From a checkpoint of a small encoder-decoder audio transcriber.
Model: 14M parameters, mfcc input, encoder activation silu, encoder moe top_k, encoder num experts 16, decoder layers 6, decoder activation gelu.
Training: muon at rate 0.015, 5400 steps.
Data: trained on read English sentences (LibriTTS-R), 15625 training examples.
Rows from block 3 of the audio encoder of a small encoder-decoder audio transcriber, named by matrix and row number. Rows with one number within an expert belong to one neuron, the router's apart. Each number is 500 + 40 x the weight over its row's rms, rounded and kept within 0 to 999. All counts start at 0. Numbers have three digits each. After the name is the row's rms in percent of the matrix's.
Before each expert's rows are labels from the 100 clips, of 14976, where the router gives the expert most weight on average: "strongest on" is what is common among them. Only what is clearly more common there than usual is listed. The data: read English sentences (LibriTTS-R).
# router: router (encoder.blocks.3.mlp.router.weight, 16x192, trained with AdamW), inputs 0-95
# up: expert up (encoder.blocks.3.mlp.up, 16x96x192), inputs 0-95
# down: expert down (encoder.blocks.3.mlp.down, 16x192x96, transposed), outputs 0-95

# expert 11
strongest on: voice: female
router.11 111:547501531564462499522494522487480546503489564505540495509489589542504551479560526472559457508551487511528578474513538563496476403529458464493509429492469500543551530476475538480467417487507532511484509504539479466490552429496452495536443450503493482576529546503550507451501434548487477539
up.0 089:518528449556437443512517502488487437468504555501396490428423485524524495505557479496455547474496540521490512496492476494459482537510505507518546450535569585453549510551500465490572530501514474506488488467425545470502547470469527609574511476486520528497494494549589490408516527491459551469
down.0 098:522492532521554545525433527513481524597518461499565558492475455524496524471473548515479463489504502446496455531472599476501453486484491491504479629493447526535548465488536543512520552520520451452570454533547508466519424530536507465502523495524473435489540527467459543519514507412510482466
up.1 099:545473562502509458487555504444519521521470519478465518441486531477505486471557507490475532499521558472520499451487460520547435505470460569487490470514455508487492462521422472496516537515534558493455463500518490513554501500544460509454517454433479491515471522550416499568551513566470510534
down.1 105:451500499506468514500453453497427493493495545529469546528456425534479534489487541445452519448549461428542469514449583567469560495529590556544506452540515488410465521493499523495442447525450454547488510521473516434493535495468538509573516516484529479493594528488535509513570530468554458491
up.2 097:489506395444520575413529504540464506505426562513459506516567501485500545507550488480522489539471444581523469472514531526568441505491466441570539491488478495506474461418509456533428458589516457495562567472562480474494436513529517483533566506537538500472485543418508478511494570513498555490
down.2 098:508524482517587504531477466528521500570461415473575475527479483545535445492488501453504505467519551604473549518520463462505514491576591470489467523546485531497481547566476460456529494499471518538467432561467564485516614437513496555473545488494463556543491465507435500568545400522464532516
up.3 114:473523474445511505585536461578557553569476525409508530448475531545505475527538472502518511492491488513502470518416519455499496466435483524502540525474508474476481439576551537492497550492515557412475569503432562556499433485485477523466450534414444505517515524553466510567493567468431478512
down.3 120:514496579508515558514554488521519514474489570547515489518521454443551484486532494488530486546480465490499461458548481538513560460492469496578510521401499469513462487474470496513466526490463469566607461476512463497488436513552511505508491423402505529483492471505516495505458454517482536505
up.4 096:468507447459492528483515562508465538479630493525527527514517511516492493516472521493536531426497491496517515452515518491490494448500507504531508464472527565486503593583482489475546503483565544453477558499421454512480464440557511529430537462501477524555464521487492496523479456474472513527
down.4 098:498521512483509440494477495513512520466488543450498518414534443461546502542556490498519523520545482443506456485466464511489553518504535551479514492478546429510551500455524496517492426514463526474480513496513526517513384510405463514490557499473511549430489487569524432462496583540544455472
up.5 106:517469511486612504534481447443421524491555471536515462501512481485491500489452499480532487566461510523483646495453507476549472502517491553485466484504476472545475431571457408538497436490479520568523485509463528545488466504511513542565495490510464520530521431475486564518396497531462506617
down.5 111:475499468473428520468517567500537484499462532510533502520502534522492518528528545491534533502540508478533474521553442520532565445497469532493489519482546518433539467551509561501470530515487542495467572482465370423557537507420488465423439496495578478390527580516491451496512427527518566441
up.6 096:499470473486495465508485537437452434554464507515500542500484526518511476517475501526509455547471477549459457438507488513458536512451460553460548523496468419542438541477469458523551445456437525487515534519533565569511534465620411440472455463507524535480455554555516446528545532426504451574
down.6 101:513444499534520492458532467505505579558518490522494448493463516501509455452479558528479501412458559440518560540479503545544492502562517436526524476562538545539478472513506461431580516496532577523548455495489563499426467506528552519558504487456604448472473484533493514537528498517540509501

# expert 1
strongest on: voice: female
router.1 127:538506502493519515473465506500616537395469490522547493532428488519528499465528508486478460488482567492523503509455589472526439482482513532466504467577445520506462445552531521580512509518563428505521478505537472533581523492472523489462462532450498459524483443503514537457566502457555531483
up.0 095:459492512521445555478483498506577458411480485499475471495509458522513530560444489537524523539523498543519556492458531485501535540497500434455581456539487429488544541492473472540529515507466516449562527532571493456491506519510545438405554574523475492499604495588529389479531455463456482533
down.0 095:473461493495501513516549540473488541505508462472540511555497481541508489394513541508569472480509508455503537502539555487507515485488529571469459517530502539472506472579441571481468424440443564441476501521546537563540508486439508458456479536505464528465471544454498563460502445491417513524
up.1 103:449469478488476531462538468562463532540527486478517481500527494521499516512564495462504505548484453545495470472522564488476481460500516484502515590462521472504469530482419494463484490494601602512490499492426567492471467556554501498541498380459615528519500500499461514507443504598507500449
down.1 094:572552562483483499478508460509557485503461471570523443522547526537479485527416471538468489487487493492534501546473551405496606495498438525511590507439508576508530520513561495594446485526457461509555460424553452539495511402496478510556589480502473488499516506514471454522520502509519527435
up.2 096:482547473557543502569477534473615565444481465503459523536475469544496489406547499483532501508523539448516464502464509554439525550513455498489490462555496488511454446523517457521471470530608403422479469461522508494604468587477489508522466489478473494489510511550524545508450517449523600533
down.2 095:461489489450508508436485555526457506508459491515513464480477532506517500560454443519487500439499554531493516486499537526560452554533536496534389491542530533502526479447522381551464490480455539496505483512517484503477604412514584419521539476495436493516466424494544471491520514520546460512
up.3 082:428536477526455448496451515446500492496500453532518480551495477526501476443484506486510520448536497499549444496465548437536512559463500581469536452502526514470464423464488500501526518554542525431504516517444488488455589511454512490499574480548578526482430497509474530539468569511423490502
down.3 087:489509544485506529474489472524467487454499513496490556467421528512559516541486538479442528463507438510430481577514477472551462496497500479460438473499492417530551509549539472490518534469489498449474508556531489517558466508565535491509523495418483482594516497433464440435577452446465539456
up.4 093:447421505512470425527471517468521493511516551464556531522509560573505493505531508505516519461504493555523489495504539557560472472505511607458515513486473498468478400551500490576524506561494430457485536502510449496445551363518424515459456545544444448503527468433526560454565485509567532490
down.4 094:527514487501549566470497485527459489559489472527485445456467537479566595527516528519509435493521489544564587475487457533422493525541490459423469449573581454462500563483440468466600498526545571489515483500447515448486495558532483514464450483424482512510494473501551476478452596419469506487
up.5 093:470513464470560402514501445510533544492490494515530485532541506441479515529443483480486511551502486527487479470494484518648468477534489386495466521420518548488515543517494460534517511475430534447502471490516568462513554539522524620569460409445568518444477558459482471432451489556524550527
down.5 090:452434462487481508483502522550461438492532514464542496450514500516489462504483520495517509544482534477512531488528551474416526509507483487479528467502459473491450522520518538507431478540559518535456506498593511474572540479516590432488543561525436496551513506451523443512510452472470520471
up.6 097:510478556556494479485498491478458551448526480452501464527535490480482514539523502472518448577465478543568513469615501445474464483508501478498470517399516450563525479437493504524499457536476496526528502524431521593513510425479515514477475528534473507564509482487479480489424461601512440481
down.6 101:542497494496476507507494482452505465451535431535462461516453508563432437422467535516536584479520511417455491503448486438431528529514397585509545550495494553549482478507554529498512524495528507567495518481494462481462459631482505485556492490509529453421453497489493423467543490513540576511

# expert 7
strongest on: voice: male
router.7 072:486490461493520447523474391464466522519532473500446445485543472430550503533532452474461475541508416528434451499552476472517474486478500505566432497490447464478493529432540479478494395501479517499468434534501580444485486503462464518451476478524493478438516499462485470515484492565508498420
up.0 102:523503599505421463568524468532519515456524395519464497466520540486490494545507510519514468461485498503461551480512508495487490450506505470508542468525446509481524518569531503487464524447468631478501492478492482510475559468419441476441539535473551493550441526531487455515511500488477530496
down.0 100:504504492476529556443507485382516557499571518511481538466450457463462443498462498480541538502520525600534517526507472503554541476535534558495494482497526519482468490557491518557448539492469452557458552541498476437489489516559496560489537472496512504534480472516515511530532507438466490475
up.1 098:539602550525515497473536442556470489481427494483508546532453549546523492508486492451481497461508512500438529520494464433564435513470501509496500519499436524506513437477551537489577599487484414537541460479480452506487470528452480490414490460474550446555492548520437471508500495453422463447
down.1 100:496453555515483481532437456539459524447540436490445536534506503472512481522505479462498418518517520554502509529475416475474540539507421531486447452535526430453529463491526451488468475496505557453408533501513549486569515474519490530522476475484464494430578503522563496510487519464521534527
up.2 099:463372438436468490463466544489444509571501499525458505482447481491492496475480504487486472485477496481532435503551478480567499490468511471557450444518471534509560507489500491557508480632490531503377468595490507531525490591542515529493499502517523515454481466521496562553552489476469493559
down.2 098:453515492543462503468532496506565477466497441487569464496431543579511477518525491530464498471530509442467431496420518508456502566590483553492471585475551499540480522439456558505434467481532518448535505501522509530460472540495506545517528507530432495526489523503491475446492529508482476536
up.3 088:502559486458588564422504437584456486495590441526569544483491521538489518522453491508509446473512507478442503529508568445454505617569520501493504502503551516488563399482412476584484572521480493560463588563501447534542504477452495434457554498550473521468477502467437516431476525477480599533
down.3 094:477509473544502435495502510497456501515515480567475450506497493464501469529568512557471525508513541480535483470462544485460457467477488540496471520478506461406494536322493523568542449484499489490531524554521464499465480548505477468484524557485510512511457467433511478462523453535434467482
up.4 112:471471548599494486537521583416459434556478478510449525571481461484491528474507501511503492498485444461511546518479434482462400446528458435505500442513506433489512546558541492385390513479539540522527465520507522487520528477483448540420492453511552487495511509601447516559560428451481468525
down.4 110:475514512431512481485514526539517487541530453503535506434498453488442558584436456429442537465419491531531516496477494489552510535487544445524531498471476543530534445528391486519493516483482501522516508529528549458593483457485555505540535491530482497538555546424492491536485486442523505515
up.5 085:493486611539487562547587487493531461474560497547531531556502480477502514536560519497523465475508523493514438521494408508491550453553528541495441506439538469451475553550521480584478560526466457442482488583512539535458413533515490415551453535488544530454491508449475490471515501569445494513
down.5 091:520514385427489521517495464529481502554473525557540512466503543544520498548495520564518517451501505502451461447507538550454470533489481484489533409514509548549456494508472569465434452490457543498476527547472534533529553516483420501456512440510486619492462495559509465502476500497506485506
up.6 108:460489517527505487510439490514464488576496483558481551495581538532504473528528505505502472516513509497476517514536542529479523507465405466503513495479469485519492544494473522567532500516510434467522600483456559590481461431539487526512478416546406489479485465435521528597485526467487540472
down.6 110:522470501546477557505495534513476510470544505468573496542508427511503514520515414508486475516544481456496466490464503495439500508510518551510568484488434471442528537408624438454479511563554479452486513493483444427544512550504528488567486482507595492517566455497470493488437513580447440508

# expert 6
strongest on: voice: male
router.6 097:525539468494552463562502479489453451531527483488492482467525466473509475425465516499522554518442499456545461484528436485486458492425499515503501561544508517515467573487492501454542484551496442550486461548505567490507436456419513534517485602397494475460511485494546459492525474499458566606
up.0 092:451531520454489477512490530588533437514469451461481515496458523490488499471479545575548507537462486468549507501510408528535394511525462435519514552556513533517545443459430492528525549523437528462536514545534463434447567448489528465490470449507454546481554568486516543468506565437537428519
down.0 094:571462545591454497521506529477537563465456509506523501510549456498482566532581500436507504506540504521531538561530516517497492484578487481476466528435459482464520505508486460440546439434556476476445500524469494484502530479514489527522500527488482562471549454571431582545494399523524559551
up.1 096:493487460505549586538511468441515496415575504458638558408418482540487477481501510517506475500494533429465464501519535468503493438481518454534563511537527551506542533485459477560507508504508440529554491481508533470475487458455443511563479560445467518489532509546508486530486518575496484464
down.1 097:510481546471460510499478478480485526543485512526551457531548454513517540481603576466494544450394443526412550445487473451510520553539544511445500454521426483453421503476488512480527564438468427487428515466475516493549505492463544480484449537546500518394549500481451501523568520518505544458
up.2 103:533484527500437394477539473520440505467573535460525471510457522512496503532508505546533530533465497526500510474468507463497471432532532474496529532484569520538445583542527479541526502495503505535501453516483456464507501510545484508480502514535466455509613497561520492477552439418500494526
down.2 109:492532526486563471498500431510500483523480546503472514504521531532518547554507493540433469513511498579551499460529493473540588576513526500532464484452479450459425434404496455514480596541476499515470453528544558467535456515467455514509489534488510478450477490427507478530497509494534593491
up.3 100:486528514469394450536552493484521491497471362494517484504430519491507489497469513538528473558488433463532485503526460453512542610498531481461490562535485428476506448526507500429530537458538545485478522445522531529532493470471509497483553457489464559415402532570476491437549542534449506468
down.3 097:547429517479524503454456482524508520522451578504522513501492520510494556508463488482499537524462466467504467576527581452529469519447517452498498440477451542532605556467470552579515504419509430517516566491463510576406485472488500552540563514573507447504511513435485521522479465527548542447
up.4 107:406545495406524521441483561493386432510599488538492500464460493431491491486502508511512578525558525537571508535527453520500463496501526479558548504521459519435493550496491542468488474483494518464553488529513436503551492446469532506468499425505483508590489524497498437571477468528513518474
down.4 107:517503542526479532479515446487539524492503552437523569520521487509457511540483480516515530476473429593474490431491433504497475487540488542465466479514428548517475575500419485500451494512497542479524508517514552389524529470463452506498481569544584492473543516560528490467540469535458523541
up.5 096:454519484443534482579474557460484507432493484443509461524452479513510525500447482501472453499514488509556462496479506491435495500483527609466420445504525449476491454472594463488399447486505472484573502511510467568512535543534486506431526496447527426537505505533481523509432507457563507444
down.5 093:526480506554459500437497531523446468524514490558456553443548490482485483473551475537476535570488488486419472479507533521528510482513555507512557550571477579501456467484494502525478516546476508493474533424489548493473495476511531528515438547520496524559525445478502432548521586338487514511
up.6 110:485531510564564420483589476514519504419578481548497481474454544501484497446404515528520545461470504475530556568597504461514550512497461536550482452477513539541475481536476461468559511446493574513471522557511474512524510507465514522531536508483551509449479520557507538447538520496520428503
down.6 103:471509515432530586521518459493443493583482484494423548514542462490512459513477508501501587502452527511427447412546433532482584482483561507530477469460493480479498528434507463501450515516535447509633463453465583547571487526513466523465470466486463553525501475529526468550488478543554468500

# expert 4
strongest on: voice: male
router.4 085:458532488411548520542479494506454515566522451458521464522544502497546505513543446481557524581545485508490514462530438462509454522520497496537457490465516539481508513510534508487561497511543553492525469498451532490524479486462436492527517488523449527491585532446459458585466493526490476475
up.0 107:557451437488483518468494438493568471526486457502511523524474496479491473477455495524488484494493512520546531546599512458521419451468501520535590464463493508537519544510511553425462490547428532564541500492526485478453548437470504500419489530492553488487446506468506511504568513412498523517
down.0 102:491450503554473524494501480487519503489521471469457502440465482437542497583550582407485544492459536541501564544484513412531463489462537483460404471460545488506453521506436494481458456467576539539499437585500492509577506521549504507525515448513471531488516525479485473440435579511439548517
up.1 096:505445525541488463451477551464494469440462427441506488477537520511511484528478499503509512500491450497512454530414511520459508564557549508463511519472499453493559456475505474512422517514457561516479545474436527584501543533497506471556471497460517477586521522449449510447480568540458516504
down.1 092:441513450442532528566462512486514530546539533514468532600533491480508481417452468546491478478547577498461475581465369496479564531493525490558507566579516485476452514428537544457528564551608440547496447425475419542558486432445516543518524501437552446513512447462555478485507542471522481458
up.2 102:465501478456526521465554531513532505527584548492555541550497491491505514524514501498495502432473446485475465502456466484483419421457479508504487451545542449509464504516573558492502462491543524486568511511500419444512539557495563429625453490552523432572425503537504525469462523468482503459
down.2 096:519446441512563427470526565463509533495467551402445423516475484451522490503472489521481537496482518567494512513584500543478532480492506526557509447489464540498588495580489502477462480506495481564507542503601498535483413413419482575480531446485493417507507533498559479519497496511492496502
up.3 097:534438467486528516431480500411400541493451564580556515463472473516482508534560536531490483462531517516543468489509406452481474419523493531471504464518516504456464447402491472545471514535477455452491466477488473542462512434486541452500530466467552492539435518547437548531481453565518495494
down.3 095:557467504489542488469501567512538478485560482426480480480461496461542508468455508522514496527485502540473562410451587516560506560496505377523470489504506467527444564583496545421512510460509468546467539416407516495467538568491514537490467418567470514481521436518462530499570546470582432537
up.4 102:466513513534440457517491550506518466464494553445412469539504478535492464455417485511465503489505473529487487493450522505518506546457555451437502483411478558533583567503521526576539502436528465419464551511511474477516503526523551484433610578499467555409504501505548441486495501490534562550
down.4 106:435491563487499381465541396486501488499497502458456563427444521501539496550494520475469414506579486464572519492505497545509431411561545536530577543541483494490475488437496489444576465473515478495497567479562482442545487457494542519563488465495472458495471478466491517508534504431405485522
up.5 100:411522550508509468515477419578469559478456486474546484497516488485505506533449501487538540475526473568513600476429501546547560449510500501460490473491492458516520550480570493527530577461494518451539524480545553498509548504439493418468450581481496510539491470437445406430488513519496506472
down.5 103:480503514471448495517483470495501523580523456515491454455505445508533555470535546466460473439553501516561485517495426522558497501465506413488540518487546467435504509487508509546511516464514455469523538418535523586444528441548459494538545564440475532488477490493528532560547510482443447447
up.6 094:464562607494546468458458476469565512458468472555500538455462505508514500530512496484499487526491437488470508484504509488518494417484495468523515540442508489487498532506529527533522537542497468512571428466583536540522469480554465467499495552518573534514484532532518492522499458539599480445
down.6 101:552475462492470506522488577514498521514527548508439478425516501478508451561507504458538511496481513516556458510538524520495445522402454515504513481590487534473451515459484510502490493526488532493513529515484488532463520515564505524431503523480513506496504548541404465599455461509510500474

# expert 12
strongest on: voice: male
router.12 075:449525472500537478532486461478477535510524457530480471467556417466503459604538459448467550517508512507427511501534505502547469531439473558542484504496452472467491593474559494473495373478519513486459457530525540466463531514507485532466462555473486516443522459451559458498490491536524519474
up.0 088:487585478500508440521510433466476427528525509536542479540471509514510504484514489472498494496482496475548454477505497516429491573459502449561517472513509438490559434461498481461413561535497518545545532567497493543538501490423470529553543475429474534464484541469527507480532682477526510521
down.0 091:533451528504490409492417486486527569501516478509495492508533521496485488475524474557478574432442487550503551544532505583572450502464501537501471425514478496478565438443481465517516474447520490481503557516515468455472508474521552439531464410514528521553489549595526503434508439568534496451
up.1 107:535474510501586551467385490560498523559448567534610474503443471495505527540488510502454550510517435489481451476457557555507565491434465454488453574499483533469545508537499414489459500542473451514518511434498513483574478492445488474415480485566449505453576426507567523480511486480537523478
down.1 104:487484486559450453504499437543535398509497467484519463543527543473569526510512491575506483452519518495432497464548460517510452444555539543459518430464527460476567491524471514510484559468516494545462569487477498430576470493497497494545490466479448537538512538442419444487538505543524431510
up.2 100:512580518426490519495498485454523556484518543513494498531522513543487469484459511514509459447487470498489492481513433566474485478423555553512476477442573492494570515517450594521549494500536524514476467533528402498501577473529499531566510486500449503461423531541466436544442513407488479549
down.2 100:569478533484520537502493495473460491456495472574407549502536475512487486546533496505462485490537441529515490505538589501473531533441440473489434527511506569555492420532519483520456427442448518459521549483419506526380431562474489481513515399561570537471569466494459480550445585551368445453
up.3 087:449504489457456489450472448533512513449570513484497561455519504506520517450484469495499421533479464472509511519538478482487581508506504502523562458469527512566514533464514490470482513522481412525517516537484515494494417476449484493496502573480503490487449549487543498442559458483550389501
down.3 085:535527545557503522537464472509542533493477493492442506486554482495539471412520423400545487544483509545494509516504505572544422503535506509522571479534539502506431495535497510498499508525505503488459474486579508564529505518435449476474473486478495501536475513581536518487505494467634484474
up.4 087:572445508476545485420473459537487479524457450474530502506480514513504481520496522496541523519486493500476491490449531541479472527453471470478534413544522566537485490494562488445578582579541491542467491539537452589406537493474520489560507406559564499484469534453516526487536470525505504551
down.4 094:439477508565472551508417470510572492486520562462510507482516515542457510560520437524496431435501595441475496435489487565557459472528530503462490476485495457444551432474472554530503449462509512502546521476487385500456462495527497484493495532472505475414532524524489453495458345484604501509
up.5 090:536461526480454495476435435505488522546477503552458474504434515515498488494478499506480542498495546509499471444435537464469500545510502474524491482545576543439575495514484480437504587527502566521498510559426489461443498509471496502488451483479471540427489468523506457487574548456549467540
down.5 093:517513448492563579476465514441522492421466500504546552558497481501517515577450513498513435501488531543497455473528494500495504513439499494486473505460530459454515463492443544524496523439527490495462493514492544445485551500496513517528560449592511504553532504526496528473444496491433537444
up.6 093:478565445604435566460510479536537501491464496447494476483459507549511490494589488467485536534516463472497451502511538443471613509507538493454524467468559471547507470463501542586497426465511474580507434542455486459516506517506478462467447523445463457430585586520481499495447484519487469542
down.6 097:469551495387548391487537487481546509498517470453547433562529542541510536535506500484551513530592429507524533487489489529529524443506478441558475469488438490452541526531499453511453530578489491465590545498475495558448406557478376494519566522527435529485455475534513469479517454495420481481

# expert 0
strongest on: voice: male
router.0 073:485495475468536476561484447454490501505513449506449437436541446418420442508531514433440490533512439499504465459529456515523505541479504508580468474475445473473489579444489514465497395505504521521511479499504556480478493503487465475460482468509525454437495502427496424515507494556503537452
up.0 109:490516516529423525516457506526559457496477481490543460519576473508479442513504477523504490547515493500502522537506542492511507518543503489504464464544465513523563493498532440538485429466510494639485544493477538478490515491445449545527436441427554501494457538529581523518481463530468574489
down.0 108:439470526470521616497476513586496506549507549438470490495413524452457537461521582531494503480444519523439486507448430448481473481493565444497516596476519529486481486594562562577509428504496494425451465595486435469473524535478497496568523542532486508460462527439500455482608523443454485503
up.1 098:534449519531521519379546538512535512517493518514421483492420511548510478488542499501495536553510507534493567501455517533471483449467469506523498477463559500470500457536501531492535542520556527528425529554503414487506464499495539444559439486501526513533492480460453400485482514479489465547
down.1 100:476490506595603497527536470486581532441487439447460496518556472468429474494494537485486546483478522488507481537609475441515529542451514533462486518600553480522430497511422551522546517485600494470517559572510475449527458508506464540506562504531495516474551509504479486540435498513473584471
up.2 101:518476490528606398497503512505409470454451537471522452453538507476502487479532504544523543480481520536513521524531485541549566469468448502534526571498482519509423551435473495459522497476477471524522563515459464483551479444487539468471491477495569479508595559504574550570491437481517477475
down.2 109:595511514429408441517446578478523428514475497484487540443465567517529525559451514548505531487465419552550524465477467440500480533527475501485502443523464524458538500515448601524508496426447528473491508468533517544461512562556445537528503496465504418492415446425533498546537527455559487495
up.3 105:497463501508491512546476501532538487565544561535521556524545492565496471489519481491487466516548506483445509520468496444462506422520514469424461398641495490457488396528456528530467477520529516521576518442563521543509508536521501482546435504551463488500485457482495467555570474469525472473
down.3 112:527496446534462523522482487534522502478490413517444475434485499414497539513575399534540499493517502417499503578572488530475494548435491496505450506421517488469475537509512537511499483564541541475503540534406434496383452503531484484528488530512541522480483549484545472455497492512517459502
up.4 099:491495524513486531492462487488475540497495494506503454506522519557500477531488526516514445513482510475541416517535466570488500458496542456455445483555530571451477413418564538502459487481536473554509487527500484510481565502498458561571514535494494555469492558504523461459535486554452563506
down.4 094:472439549418504429524504452545457474468464505516514416508532509532548484525526511476488532507504481509439450545454467519467451549503475466485545554455431497507528523520402486431479460505531561512492458519467494500483456492484485468512606491493520499491499446517519510464572491499541405486
up.5 101:455487569583514543460480572579501483480521494507555450495426540536494501504483479502495454544476425523489551463398457524494509475489403489538429466535557470427481498522492489482526522461540444485483503461527546486480519480476459457506519482458431518547495496480473451474534507522443459483
down.5 096:505495519515538532477525481535539497530510486537435477550448480401498475438528467584495551485467536481553527448584557446508573546515455531488529558546497527561445463425491477528518537496527536446542481488524511548463472498536514496539427464475493573373541507528477557547446502445417507505
up.6 099:469576489508565534532468509521513479475543499512542560537502498493492531534486499500508414451496481460496491477525576440523535434614515489438546412531526464474534526508480455516476461512486446525513576482554434486532464478510549503445461516396529476437449506442470496456519505542478450447
down.6 100:515474496505431531460537470504463533442509526535492537470471522534476512479541532469531557579526505490509533504510531460437518549461485515482461507472483508518492506483573484575466516477470547473456475520448539523471421601593500472491443483524508467455529451541602501484516462511520564517

# expert 9
strongest on: voice: female
router.9 116:493569490503523493505550533495480470475458549523522550485464515490544483515458550568517582452516544525525490543406535520493575495514506510509524471403521558468464512541520492448553656450490537453518520510485448638528521518526468475501541554477487477471470501525489508482522479483493412555
up.0 091:503437548411490497504480444558567553471464565535587538467539502509501489525507514510512518529512499468456544471534574542442475520525475476520478512484520430452563550554519448482523486503482442473545517509481480570503471471470499451488541497475422442444645487501490517527459466600545456550
down.0 093:421522494487486511479537414523463469480539471534438504528459518549490495484529480546451478489436578467489535559578524503563515439463489485538530516460456440517493509457486459510469533547512480482484458542440480507434496514453553540502436536541485514489504540575540423522546534539516520441
up.1 093:493501492428514375462591567504462466538494425465485461534435528576514497542447503494526461489511475488462531459532552472519584502528543469463466492504406462501519517461578546510532489510520437472571504508514440517537456502478581485553452411505515495518480537516531492507469561533401481431
down.1 089:448469533492515517541503536569530491497511487456480541568482510486494490509506505592502489491514481466506478495450458509522485491466478457544460559480486510464468478558429438494524490501492528544482510476513447484462528429501416584514535461482520519488495517507522491448475462542390528557
up.2 089:484501511493526498530432545544502552525437539500533546484484506519478484495510519512528438503499501510537511465498490465477527469506477476517514573541500495504484433515469527442502537430445469454490498520510513579512498485472459635502573520486507467453556496465450544415447456487494551493
down.2 098:499552511456432513450554510411499474504545519455469439507453470490449494472484534501468540556474490543531479507542522567449413534555533440490502467411530474531508547494506492546507449495472471499447576499521516448493484519531519421540507499530428489507440485482488486571549561500514491513
up.3 088:476470496448572528579501517433435534455515515517479465546532496463509534524543527487508401508470554491492496509541550430432545505450431534504474501446504437501444428482519502469580518543545544499513418531418520544459482470484470471518475410466431495445441500468430565454545491480466515414
down.3 096:486546562546457511457513478449552517517561484519456511447464447469540396497537517570491508451559494554525449566450526509567437478524466436516488608348469504490585456548459439453483542490471572539538471470597509471485492488540459506505536500518482502482503463532523476521462451474497503537
up.4 102:553517432435507528516458517567566474508485490502512497576508502479505495477512527513527445499484482532518469447473510461469572515516455533493480537529518555517511505561528468543503497505496578435526496495481483465520557469496428584522521397533516479486591498482515549414532443563448467430
down.4 106:523559549521480446459492520509552547420542490484465474516477506531475473484480520511515537507548503514498506442473458492501460538523494483460520484373536448534534511529553487498521508512523439571583517549545470558505524501474586514574475507447477530423468567449525486515450515501522558524
up.5 088:535557602527484489534531517431515537546519557488597483465457460508514526503489516480529571510479543494518424508515475523551484454546559471474492563508531490494498534460481490568465500509471555448499527511443480519508487472509506496526468501403544518514546510532471567447526497482520594445
down.5 088:495482391499522488432474562421466576516453512493478470571504588521491491514530491520549513513489495493441572532436483497453493494425520534434514520533432464518540524497537541525496482517535515539564462475526516554485459472460510470454493447547481496555503478542541497446495566538461427573
up.6 101:524386502524433455490477458469532527550560460537472454499438584499512500484551522524487509473512520494458451542561502539506549535522454488482450520536481415502489443507546537469418464438542444454506527479522491522497569479431464490472540501588478554483498536472490494536478578521575538522
down.6 103:453546532488498533490502555459425523484476483451500478488503503522477492530490539527416488483538464486509556500493500538500480487530535478492543444496577588565481454444460483485564512540538468552443477485433457510493408458574532464568475500447480428525494440486511542522471528508446469567